config.yaml
model: "autoregressive pixel model"
dataset: "Sentinel-2 satellite tiles (TerraMesh)"
train_examples: 145000
image_size: 20
horizontal_flip: true
levels_per_channel: 8
vocab_size: 513
arch: "transformer_decoder"
width: 192
layers: 12
norm: "rmsnorm"
norm_position: "pre"
activation: "gelu"
mlp_ratio: 4
head_dim: 64
fused_qkv: false
bias: "all"
qk_norm: false
parallel_block: false
inner_norm: false
drop_path: 0.05
positions: "sincos"
tie_embeddings: false
init: "xavier_uniform"
residual_init: "none"
optimizer: "normuon"
muon_scale: "original"
lr: 0.025
momentum: 0.95
nesterov: true
orthogonalizer: "newton_schulz_5"
adamw_lr_other_params: 0.00093
steps: 27500
batch_size: 64
epochs: 12.1
lr_schedule: "cosine"
final_lr_fraction: 0
warmup_steps: 2750
weight_decay: 0.008
adamw_weight_decay_other_params: 0
Rows from block 6 of a small autoregressive pixel model, named by matrix and row number. Rows with one number belong to one neuron. Each number is 128 + 24 x the weight over its row's rms, rounded and kept within 0 to 255. All counts start at 0. Numbers have three digits each.
After each neuron's rows are labels from the 100 images, of 14976, where the neuron reaches its highest value: "strongest on" is what is common among them. Only what is clearly more common there than usual is listed. The data: Sentinel-2 satellite tiles (TerraMesh).
# fc1: MLP up (model.blocks.6.mlp.fc1.weight, 768x192), inputs 128-191
# fc2: MLP down (model.blocks.6.mlp.fc2.weight, 192x768, transposed), outputs 128-191

fc1.107:136152141155163100095166132114104091172126122101127092106131121115157143150147081101152104136104129135122093111093097146115108129143115146123100145121146133109117151171117105113077129108141099
fc2.107:126131117091117093167085123141120173124157134149122123117133135150119156120136180106136130117144130141153134111168133123132148130104131093126176144126131140172090109136144166140176112142131146
strongest on: main land cover: water

fc1.654:142079118149165148142152146136143113100137108114110133132135136132107161159066081155123144135154122109118143117131144143134107154111116133112146164133130126153177120154127118130126123146153141
fc2.654:159112118089097125118118122127120158155142121148127107094122134108091126119144158138118108114059163146149165124120121121168171134131102114102120086122133147129124132126133097180174153110111124
strongest on: clouds

fc1.208:124146112134140149139100161138125145095153063178160135090118164134166129075152129133131123141105130126123095127164145130138122131148119117128096115109103116120168153135130132102119136113118109
fc2.208:143110098150167113127119131093133158137097127119109122142118124112128137123162115138128125146118106137127134122118121118113141111132126139129121124139154124115107087122150092177148118118092107
strongest on: crops; built area; main land cover: crops

fc1.466:136163140129105122107147149134109179144086142106156069115108159153135062129123142139134150113110136099154124153086115121145132112116112125109135152102132160182165116133153146071097074127095122
fc2.466:130152102133147123109163176114141110096119122098145095106117161100130117181134136121150165142182143103135131119153094166095166135115118124101119180129121143125121113117146112112068160115137092
strongest on: water; main land cover: water

fc1.366:116133148129172147120161093108135084131118087130129153132104140125135146081151133132114157139140128078125136091142104150138137148147152089112162135140103140130106093168127093104124112104118134
fc2.366:147133133116166142148123116099178142145133139187126104124095111131147099159109142114154143172131134146159124104134118104145129126124104133185131152080126124087119099103128137103099119110190159
strongest on: main land cover: rangeland

fc1.413:096108155111105152109116169185122134128151173123179100145109162134153109117118091109152142135148118091139138162100163127143100120200124091084130137159168141107151118116153095128152146182100162
fc2.413:107136092132145141163101125074147119087137135142100159144180118142140139136107151152132141140114130151140131129150100107149116127095157163140102118132118095160119117109149161125147117098118088
strongest on: clouds

fc1.180:109123094136156134169136095110120109093136143109130169147126090142161121121148130121134110124089107136112118074156109121111132105086151134144149141150132125128144103120127198137159148134102088
fc2.180:122138104124123113103169137130178159124126084112139100112159111129149133164132107114121156104141111113118126120089100110114152167156097164128126077147173143116084142134141074168123160103158134
strongest on: main land cover: rangeland; bare ground

fc1.169:104109112124116129114122102113115110167162079155107092132131103139131159075148097111142128131103146177111128095093097137185129163144113139137122127139119089167108144159163133153097098118178098
fc2.169:162096127096102116131129149167116141076122153112163132099132102132159139141104163130106109124160129091158104112094115141081159097121115184136137107122156154105130124143124112083166138093101142
strongest on: snow or ice; main land cover: snow or ice

fc1.320:175099142111157097139113134095075173168122137155144149100136149128126135134074131122091120144157098111096126102117123142129128109148176107078120113157113142101152129146098104133114149142154148
fc2.320:140105106158125095105107115134145124144169165120105141149129147160126158082136148109106163146103166132167162118163138132161095145112106164161109132147170098109128155129160151139126106120151157
strongest on: crops; main land cover: crops

fc1.551:139110140152117079147131091154137122150108120183141131129149097122102148132172099108116137152110160118105105098125118159123106148120131119166122114129112117102129162143136093131120120136116167
fc2.551:099137121071132170141133158085136117173148121096132114154140149121146102121079128118123136111123096132122109129137133141147124152119114093099164148134138100133126094108186136119162156137116119
strongest on: main land cover: water

fc1.446:128122128127148153130074136114147147115174132140128141111170113148159128111107157125133141135080180107141153148111108132098164140121133099157088135135101166139110121126128143111089146105132140
fc2.446:108105147119140151106163105142155107178115105115150135142112095125114105122086132105108117118105113124112129123131119104165125082122143145116117133154127138098153127156103100074141090114110114
strongest on: crops; main land cover: crops

fc1.231:159116136114120117135150132142142132094157118121106123123136165081127134112105130157122202102154136088166126118128155165085098151140075119104104121126141125140108135148154128144125138105119093
fc2.231:129154142107130134110160091089119095131188110092126114183135147113175114157150080121132155134155118122097086138117141150126177090096118172128090095143124116128113148129169113104160125155081102
strongest on: main land cover: crops

fc1.71:138125117128107126126153160113119173089149142152122118115120127112150181143145130137157085161119160111118098098122108163160126111136117129122159139135126104111133081099130135072170092081174150
fc2.71:164122189171135120142068107137176138097115167170081157136096082103152109112137105165109143131136107111132126106087111096167125127098125122194132155156078132100142123106122127169130153124129121
strongest on: bare ground; main land cover: bare ground

fc1.390:087129137140152166158116143133162174130104146114109088122126140154120160108145106094132130102107135111143123156101146108104175117138119135134132179127090106130078146131121151129121147106124102
fc2.390:143103150142151066148102148113185107143125170142134098118071163096136148084113111124144151141162147172137078131124116143118155137158108178147111143069128142142122069104133102130135114120143056
strongest on: water; main land cover: water

fc1.360:149079120153126148143129151112130106106141052115143119175074131184139112137155150121110108130099137157111149122177138126103132151115119157119107127121128160122150105103132122112139132091110143
fc2.360:136139132145132127128116174170116132131138159061122101110142113075070180154113157137128137135153108117135120118126145118177140123148146136127106159122094131115159162128153146122149153193104152
strongest on: clouds

fc1.476:129126129104090111131124151132152160142098152080092137129106157124138102118106167096124068134133101119091201118126126153152171143144097130134149113174193116119149107129100121165102133126146128
fc2.476:169122176145133128139132083151104142153153102161166134177114135166125153119121118142152104108118137120119098156087146104131131100151111160136174135111120122150146125125095079123143115135128153
strongest on: snow or ice; main land cover: snow or ice

fc1.661:105115087127154132171151120144140144141134143164142140115119075132125093102138161106158129137166115125119111130151101222105145135085126151142100128155125156144146131143152182092118138079162133
fc2.661:103131131110107104155158167149120092140164136114098106129150145134131124090141148131152115115169103099111079155087098146101142158106151139111111137153110087109132141159113152093082146125120114
strongest on: main land cover: water

fc1.448:111101126095133162130105134132113144164160156098139080082108133170104092130106162151130125132083099124135176136118150150169153116127129177145110131149098151132102108112103119124129108166163139
fc2.448:175122131137136116139093098131151110182102151124109120152126094137126170152136146179131151137128134131122111171068164115147156129131124095137070093089158135140113141147157139096148104075111131
strongest on: bare ground; main land cover: rangeland

fc1.595:068139117137150141145157129074167103149129155116116115101135119124113149120183145101102130081103129109139125135131186127133120091154109148145131124128130102090132177112139122115106116082117135
fc2.595:138128149147128150137162111156111181154172147141125116129133112145135116110148127145113137120121167097077121099159101099125149127102122167129117129125137073140135093096160107139125122158110173
strongest on: snow or ice; main land cover: snow or ice

fc1.130:136139131084122118158134147070205117144137178106137125158134146146132091111139091161101171132116120109147162098112174142131137102157130109112144128092113089112148133108113152172121091113123119
fc2.130:085141152156142133088122109150163128113100076140156132141123092115147180118126135139130157107103159135131113178109102097140169135151087095133128080169129136115113149136105145133130152121141128
strongest on: bare ground; main land cover: water

fc1.62:146107113129115128079134155165125111150141092150109130140107117110122168130114133127152161118107126088149083104120061134094127140126101113115139148138115125127112123098149117149161157127118141
fc2.62:137132142127157089210142115104115150106133099183177141092119131146102098141119129108097101118115123128080129160199165110157104105127149149090113130144122148118174102177138083116120145145134125
strongest on: main land cover: water

fc1.293:081167140125145129125132147125127126126176155151121166126097121142129101165134125133130193161141169081125123129120127116111150098093112152140153165147140101145117141101138153136167108145121126
fc2.293:148128115134166160143132141152168154127090129099075145111109115119144124076137131176135093169164151153177098104115118148139157167120150119141098098107120137102102114166179089166113143093146088
strongest on: snow or ice; main land cover: snow or ice; main land cover: water

fc1.660:096115174153111124106137127105134125103105167125123112115186138191153152114092054134097129158147135113171113147118149102152171120094139122141093173158152118110115117131147141131152087121132114
fc2.660:096100178125175172138136145126121158178145118101108135136093090113129175135161096166130116121138152165166078085131114134148139157141117148101092135136119105160115127103128118100140132102161134
strongest on: bare ground; main land cover: bare ground

fc1.490:112115157150169088148185145113076161116148139129138097143100104106132171139121141133084149101090166088130116129126081131114119139140119151150131108196146141124151120141128137086091139114138101
fc2.490:137093077111129143102096107134157092149111150096156136129116116120084087092068110131136180170091123128114124151104157107151103137120089101121141128128150147136100161137124115111146085129093131
strongest on: clouds

fc1.518:111136094134131099132139104143191108151119131102125147157096119159088089108150114134144166147100159082107130169135137102105124149134138096086144140128122093131171132123104111115140172113115095
fc2.518:134142135129105147157127105137135119120114063160134073135155079158123109111130132110109115116130120145138157148132100155136095156112153132104075082160145168184181137125141165111116124137119139
strongest on: snow or ice; main land cover: snow or ice

fc1.267:100187173125123135135064130166153081118129126109143140100136061102157151100157153126111114152119095163106134132162157127139106150140102125128111148118103109123133099151097156110109146128173123
fc2.267:108143105153127137133155147111133147131110178152143102140104132099123106152118119128156126160102120152121137133102129133166149144146144154120213101140145110118161115116150080112175103133123130
strongest on: main land cover: crops

fc1.401:109140147105176130127088119142098119161115109109142151106137138123121166162142127135123165123094148138158130141127138121132104099142175118126168128134099133132134110120114141081107085111152101
fc2.401:111145134108123135112085088155142123120119164132137140117111145108162110167141106120127125116101106132133157122132153121129111125092128127124140116128088081134136117133091126173100116116102161
strongest on: main land cover: water

fc1.141:187109123112114129141131122100127143110119140125144146122138150147124116097105082144095130119118157118200112135162127087144145136134148155099151153152119101090136138144110130092072172148116129
fc2.141:142154103115114069119136123147120103163097055137145083126132161145129151130130179125135148146106112088118107117125143061145155171089137120073137135106121158109140162123096143119125149117144141
strongest on: snow or ice; main land cover: snow or ice

fc1.467:080148122097132106099134142134108097171123146120080136158094160110104108159121164117172153149126151092142163125142128078123130099191143140109142163164133104132114086168148125124100151149107158
fc2.467:140138158129112162113148139127142146113121111116141148126137150146177175112128104147111086151144138151143146144134105115119123123096159141131174130090136143114102170132111130074108126119144134
strongest on: bare ground

fc1.717:141142147141110162144120126138110117144163125115153151143126153189151121150165161141113176100109151134097125121133115130072152142165122144174123149104133150117127145187097135130163116160120145
fc2.717:140074119108140109140179088112160090092146136142140102121138131109136131086097130119139117164146142128147164166120140141130114149192137106102130097092122103157115085137128130150125141147116099
strongest on: crops; main land cover: crops

fc1.317:132149145120130121187131140067164172083146112125171152110079117087166160148179092097143133120105159169171163138144139133140107136091123139133126135110145139169138134139104144130151106144159134
fc2.317:111123116143078091086109134178110096174116076137107118135127104149140136074073151193120124158129076081119115175082106117133148119147109143144142106141108101094068118117149103123094124097119135
strongest on: main land cover: rangeland

fc1.637:121109136138151168154111118143101144105143093138159120133069104095106083125110150136133127155134178112171083143126133196131096128114156126126127102133124169128114085107138099100172108119180113
fc2.637:118131193117144092106113145070135137142160132140097125106105130155133161134147108141157099115114111169068125144089118114126102167177117160113150125156141093127090115154119147111143165097125128
strongest on: clouds; main land cover: trees

fc1.338:109141151108165159126153143152148124114138126128078127141105128136153123143118112113128089114124156124143142110169141136115130101134135140144115128096135148104083138150125088090142179096149146
fc2.338:157083138083156076114120117139122111158157121161115138113145136128161133174156119089099122115106155082135164099129109133124136158110151091135144133145103112121142133116094118085129153099131139
strongest on: clouds; main land cover: trees

fc1.365:126134134184127099116119147159122116127153153091084148088067132169119125105114087118094144124140144138132091120093141136106087111101112115120125126155084102134162109118113134144113113142079139
fc2.365:103085113118139106112088155111109102121116118135136126113172155163103138172110124116159118137090170166152116152156106105131175135142181130128163138117165131101117117104147139102135118107170130
strongest on: clouds

fc1.375:113129108149160125103135132135134106124140176160146119114097153129127158117120138150096153158156121103141160103125127131111128146084136084121126064114208107112163112084157166158141093099112105
fc2.375:115129116132126114140117093140135125101138117119162125115119137136127116163102122129117129123085129127141112120130103152125150137165167153109130155159058161130081132168125132149118106160147091
strongest on: main land cover: water