A small autoregressive pixel model, trained from scratch.
Model: width 192, layers 12.
Training: normuon at rate 0.025, 27500 steps, batches of 64.
Rows from block 3 of a small autoregressive pixel model, named by matrix and row number. Rows with one number belong to one neuron. Each number is 500 + 25 x the weight over its row's rms, rounded and kept within 0 to 999. All counts start at 0. Numbers have three digits each. After the name is the row's rms in percent of the matrix's.
Before each neuron's rows are labels from the 100 images, of 14976, where the neuron reaches its highest value: "top examples" is what is common among them. Only what is clearly more common there than usual is listed. The data: Sentinel-2 satellite tiles (TerraMesh). In brackets: how many of the 100.
# fc1: MLP up (model.blocks.3.mlp.fc1.weight, 768x192), inputs 0-63
# fc2: MLP down (model.blocks.3.mlp.fc2.weight, 192x768, transposed), outputs 0-63

top examples: crops (64); main land cover: crops (44)
fc1.414 099:524438474473479474500524516493480492491528500488482512515521496501510536536488481530507507506565514523538510482532472510533593479508476518474517477482532507520451484536521488492504486464507490
fc2.414 121:439525507536517522494507507498491516522487490532456516489496455531501497464516505507498493479460455477460493491495458454454430512500495496530508501537473514514497533474450497486502456563488483

top examples: main land cover: snow or ice (33)
fc1.729 115:488498511510517544469500514526500498497454495509523479454526532458496550541556532553522453497517512446501489534484558545445482479499463499491525514522505507472473481505508487476497539503494479
fc2.729 127:513489523519461499479522452524498535521545506537483473485502495549469535492481516491480557486480455472527484459524441508524464518457523567523473492487526497549492512470498503511483516492473497

top examples: crops (81); built area (73); main land cover: crops (49)
fc1.173 095:499525516510555516502546512517534458559490469478479526473485526493492542521503504443472512493542528507490567463478496505477514499511483485525535517517529507476474449543503478582459496465473526
fc2.173 099:516552510506505557519492527508507516464497564485489451473506490505485511559489475544509490541428504501500480534472518506521532537506484507494487494486488506502474533470488501485484530536514497

top examples: crops (78); built area (64); main land cover: crops (49)
fc1.539 095:477473506507467449469430494492501562546473521515538508541484514507482444509502521479526459482489537483497501476508486532514506522449506462496491465524499507570523460475527508533496473516508498
fc2.539 124:512522528510513525496539509494453485488551504508475472512517545476528535516531456521504570505527453512488465479460493482494515507519497498492483543539482471486517463512470482493538522517486473

top examples: snow or ice (44)
fc1.470 101:503519499509530474493498489521530540512487468507536518485473478510447477490548455501469534509510489547456467464528526547502506442494516482484535491481496488468482514543472517482494509536508488
fc2.470 137:472509461495509520497497447553511505497507534489495503481537508471546521513536513512523541487480543487511524528528480507492493480477486487477505500510517516507545469475504464513501504515517490

top examples: main land cover: crops (43); main land cover: snow or ice (33)
fc1.685 114:531504506510472524463550457526487536547496530436501504524494471473510545512503445476544494501508481502490513520507544536457501470548525490531441511483505500504493499502527503480537486521512466
fc2.685 106:552509524538469511526526473516486481502505486484515477442487541499494521513466472515457533496523507489511474466525499518510479420489489500553510489457490440485473518519512492534542554517481481

top examples: trees (92); main land cover: trees (56); clouds (42)
fc1.709 108:489448475470497504509497491499498466473491509516478496509511527481483540495519516471495500456509508489483470538527555501510520544514495509473533505547509550501495481468514485473533504484507481
fc2.709 097:524506544474512494465496477493483515540492510492479481494546512500535480502474498499506524475502549467506500448464486488492475503468460526498496508477516481505491533457491492500515506478480495

top examples: clouds (81)
fc1.535 104:502475494519475490505490514484486510532547464518497471508530505486510494533484497524505452474504515452488466464469503488485497454495481493508532481536496471488516450494513470572497497517515508
fc2.535 092:523469478519483521534482530496548535521479457507499547471510486535503549462507491504478541547484471466478479510533551497499475526484496485510545502470507469543503514490478481522512535502444483

top examples: trees (91); crops (81); built area (76); main land cover: crops (48)
fc1.128 102:524493494500526508503518527541496548511495508504502511488483450458535484499558528455488514503501525481497516476467505535499533518505530485538474527511530523498453493485508488490513503446456488
fc2.128 110:528499471524468498536483444495484511488458487453507498499472504483468496499491541492516519501536500442495488518485513509516483482524511523454507482472532468515516451508511504483491499491471532

top examples: snow or ice (83); main land cover: snow or ice (78)
fc1.461 091:490517475526532537483533505515523474469486512493486517482457520504525513478487481496537488534545474515454489517525476535498473534511503485550458460505458490483465495542470513520465502506528501
fc2.461 107:503558518492530512474479536504531490527510482518500494484464468483495492468507531478527543496540544518500509504457445482536504489496497514516482473497487512490486521499524520497496503478498470

top examples: snow or ice (72); main land cover: snow or ice (59)
fc1.554 112:485481504532523508462522519546507479494479501499489539512499509470502569536499493503549505483512461541520507481522497507497504493502469458489506536482488465529491504515528505489542473516489521
fc2.554 136:535498500487460491518511500489475553506505468521505458518475498518542452486468514470491492502467542520481484498535479486478484519496527522523478498537483494478520488493466492522470554504486437

top examples: main land cover: rangeland (48)
fc1.348 133:494480491486524480405496490511491467502481493571512493501514497512514479507543519484471532505478513474518480535537488516493481492504458478495491470476536507526499487527488479513517479484485442
fc2.348 133:522503510499499514513501556464497514476465526508544508497505516486536502517506466493507493473535513501516508505498516461533503487505476510500512461509493493513470529511481534517514524497531513

top examples: main land cover: water (27)
fc1.679 100:477478493489504487467471523489482525475534454504466520491508508479504534522452557510501530503527476498501505486502514484512482471489485547521528528484455467560499541491458517479507485483493500
fc2.679 096:474554482499512511530493541505487521460457511510512480491485490484491509492482523497492499498453475463472485493553470490498485534537506485486481523518494510451486498491503503510526517522521495

top examples: clouds (36)
fc1.372 087:489438488480497496522481521496473484480479527486518506514458525517510474506481503532482500520537538484526479461482492506464492513533485522453515465514506563481495556514498503525499535506470512
fc2.372 123:498493516486491513462497456492548461498532480514478491506519464537502513500460520451511491490483496524486507517498501477539505461478521519531479533487458503488476483497510516493490508479495462

top examples: snow or ice (49); main land cover: snow or ice (42)
fc1.209 091:473482521522515446494487501539489489541478474505472488525493437502465500484522528461569487483497488496494483500482452488498484480487480529507531486531559487519536479524488493527470489486467492
fc2.209 096:519472494535513485542498514497538497502554506561509478469489534502517491481469515466488514537542525509449531492495499528486499468490530449463530485501476495510535486517506503483511530490466500

top examples: snow or ice (50); main land cover: snow or ice (41)
fc1.300 098:490515551519513519481525481493488525514486456513492475482509538492501548502518469531528515570484467502528515498542494472528480500524506534485522550494478488482488492450498496481476481490514510
fc2.300 109:482465490483511480510455490537460518491538561529532492491486487487483474501489522498494517498543543520531475438483493524476532498470489514518470531504533517545492448521435475549498526510479487

top examples: main land cover: rangeland (45)
fc1.252 107:496472491462481557473520477485513484493500491502510455506536483508490491478478526488510495461505546527506491536509476530481461498461497558515520504487550515520455493483496481510497492531459449
fc2.252 049:505516522488464505491524473512489531488483502544541514497484494417507472544486490511473514489455511517483485492521500513505513513460481509530489564512499505488492482482513464499543468498503488

top examples: snow or ice (75); main land cover: snow or ice (67)
fc1.495 100:507506490515528516484505497486509526537497464521530484494475511516534498473513518473508490555553500501505512447511506518480487499459471537559456468505551497508483487502484471525485549519531508
fc2.495 131:530474469471450469515508504480474496516503502452526497488516519481488500510497484505512489443425503509480510498501471518521542523531507455453536545524453481503518527485489508484552461454483505

top examples: built area (62)
fc1.410 112:497494501499485488533526501473497475507550526467510531483507473505534511510474467427481471455498538516499476484499495521472495482516463493507477514478504498497487474493505499508465511523510552
fc2.410 126:491490485460517491475511462452486487488512498466476525504474494516504530508510490504534511501486508445550506455478493527513478535456476520517499471491549525507512520523499555527520495494539531

top examples: built area (78); crops (76); main land cover: crops (46)
fc1.105 132:526554515480451502558503484510525537518491510482495485510494521530521539496499480543496471522513490507499524425472560456493481528491527542491502483541494465495494507512501504509476501489515515
fc2.105 131:503503539528499496525496462513492505519447497515486534540561531500494466486493471480478541514478498534523483469477491446470524543491514500500492500514520483528536503511466498527509466476520499

top examples: main land cover: water (35)
fc1.692 103:538493520546492526461498492528472477521503552460485530520516511494485490502487450461506449556500494520513465490486504517462444506520474531473513480500517509483495512459491553507481510495481508
fc2.692 068:515512520507542495503486479510453488511530516494499542464499508525519456508463475546486471468523485500470505510465448471472479506545470520463511519531506537479507515484489494497486501480517483

top examples: main land cover: crops (42)
fc1.406 108:538526499514524514484535473478527518450523507488459487511485539474542491499467496501484474495510517478481481515464516489519521504499458502498521489480485484443501487439519533503453534561519479
fc2.406 104:520474512539528493525493534509466469507448464508533480482484540522467506493515493553519502476478488535507537474517483532502510501523529447457508536496465518495491475501507439483527513498467457

top examples: main land cover: crops (44)
fc1.728 099:519481464516519554517486522524504444523509477494493488476541502459461529502518467474507523534517468521491483491524471493522484472475509493524523511524511494523513490475532511487521495490506502
fc2.728 100:530565497505525451460504505508505502511485504490505490525501451513520468524506509496482463498480501520507493531495503512518495514516499484505527520452466559486573504547482434518468485486541518

top examples: trees (89); main land cover: trees (61); clouds (55)
fc1.660 098:515481482488541471518509491490482502499509523464511544526490483511510535485477502465493499503493489461523480493496541463481528506537488531533498501517513490472478470523464522489488515486502491
fc2.660 102:474530463488521470510478499472495470484520466505492500474507496544468511517467490491507511519501447446472539487463546479504527519525504503486479473480506484499502528489487510491546501511432547

top examples: built area (68); crops (67); main land cover: crops (51)
fc1.161 132:508540450425481494501520448501525496509461498506472485527505521496493508523513482492486515533503493499492507476445539494472501507487516513507502473529506486502487465502468529511456515510530478
fc2.161 153:536496518538517519529497471498520492499501500483499542491491485536537476492466496508487549540500513529497514474479543446527505534475514502509490519502505510496530528525502515499501527467498528

top examples: built area (68); crops (67)
fc1.143 124:510492486525552492518507482534528475494510521543517503495534509490478519493464473539546499491484527495479540515480539508499498477513515494487493462520468529537490516474483473530555501549509469
fc2.143 185:467469500483501464495526439475490475503538520503517461492470462519556497501489494492542487531500481483538507496484489485525495494448465527530525484503522532509490521463519492492489462480485509

top examples: snow or ice (66); main land cover: snow or ice (54)
fc1.184 091:455483522529517508515515495479517554501462496514468538464519495525556535524482484434522505520486526530486464528488486489483490443525493489500500517506499469481522480504508493546519496453528490
fc2.184 036:483518508542472460500463554529518459471509511521471513480528518518490527518483534499487472527485474529500475538532471470515500449542524519477481524537501516510463496499529510511493495474497521

top examples: main land cover: rangeland (56)
fc1.398 099:540448535482486537521517543537511501509476526531547518516509505461489498486522480503535522527483486600519447500476500495511476496499527488520506491497511539498543488513469523514502497445452529
fc2.398 058:487479546496512543539502496509472445517468488504526526479506493507483490526510516470545499484490543507490482506477503503507490502481529508529501539514506489478576518522509522466491495493492539

top examples: main land cover: snow or ice (33)
fc1.286 116:506512477524522469497463544531488521503524471510516504498514511508480505477520502560458502508529511480485515500504504491469493485485530535520493489505524499484485486488490493585495495486510499
fc2.286 100:497502498489474524527445517526510451462478490533512504477524506496475482458549480467525505528505543511454445505499501520474502478527522499520509520506527513508448470553474449505554527520522483

top examples: main land cover: rangeland (50)
fc1.418 106:500517501499484509513479547499535515468490522462499502513511516441489496530518501496491481535520473562527514468479500509469515494493495499497569483507534508464493503481487499531535500488506504
fc2.418 090:542499512502463495484475505513509453484475464487464509494526532510532487493490519508474501512514505448466462542484553521550465468468508500501510497480461475485456502506487521499485520497502483

top examples: built area (83); crops (83); main land cover: crops (64)
fc1.243 094:472450505474509507494486505514501511550532489428503457488493527499497467481498464452524510482488545461495501483496510465497506523469503513502486506519484519472467526497508508510499487474532482
fc2.243 097:494504501502509516515457508526524500472501520529466512548460513458513525543465504477530493539447499482505525524496527550474499463523514514499507471500491503526556493501484483512522511516518500

top examples: main land cover: crops (42); main land cover: snow or ice (33)
fc1.60 100:473492488489553476521505523498485492543499496523564496486485507499548550500531498464498528521509561558510505485480480518495568525479498483522474494458501526479470470517519483507439525506576492
fc2.60 109:474529521549462470491527479477499494501528482496449529547546539520508467471491477516522489420495479495522507486501503506496452466566500508492531493506492478507505491520448491508546498475521491

top examples: clouds (50)
fc1.746 100:471519504475456486461482529510470461502489529516471512517474504473494493497487501503502482460437494478505463525529505469482473561496492514482546449496477502512487480492497496471502512497441449
fc2.746 127:518438464486545453473476466493517498477501485457517500502476516516533527543500515493539488528540505476538478486473468480465477522481525521497483482463489509535531478518480507501485512489472500

top examples: main land cover: crops (41)
fc1.544 117:514501478500500434470519500502474550542527489501496524474477523506511535494539527487554489497485527508497504506466469535426504481519522463512501494536511486496509453491491454519500499571480507
fc2.544 152:516471536475467502487508469526514484537490494494495467514492466467483462518508500482424509436533481483544512488540504482538518507475450502509451482466487542517508513516533480477501492478519512

top examples: trees (95); main land cover: trees (62)
fc1.458 114:497467504537492454496528483469494515480501489456496524535474492468478501491485468477543466520511525517483454493551509484536551535502492541514464503499528491522512492520527465498499478508469442
fc2.458 113:487508498499500463522523506499513503542548537503477465508508477498515497494523489515508468495472548530502499497435486482523505510515483503496535530470499522530494461504535458443474509490495479

top examples: trees (93); clouds (72); main land cover: trees (68)
fc1.67 101:502497494498540499549519544459459481513491493519497501489501579500493494482530505465540536472507524507497505540524511506486481486517535482532477497505492514488499505529526508532472562494520518
fc2.67 079:492514486534522510470481509521481502472513501507494524507491525498479489526499452505498511521453475481537533483532468461514515491518510474515544480543536503472498538496510526473488495499478513

top examples: main land cover: water (40)
fc1.66 110:447502529531532476473413538502504495486539478518499498503469482465507464501459531502481454516522512512512521500510506503479482451455471469486489532506469473495493496500508437498496504482510513
fc2.66 115:519488558506513496489490530511480516479532475468485500510476493499508500488508479506487509487542511550459523523490516508493502524504500474505534455510517475500496490522501484477496557500516501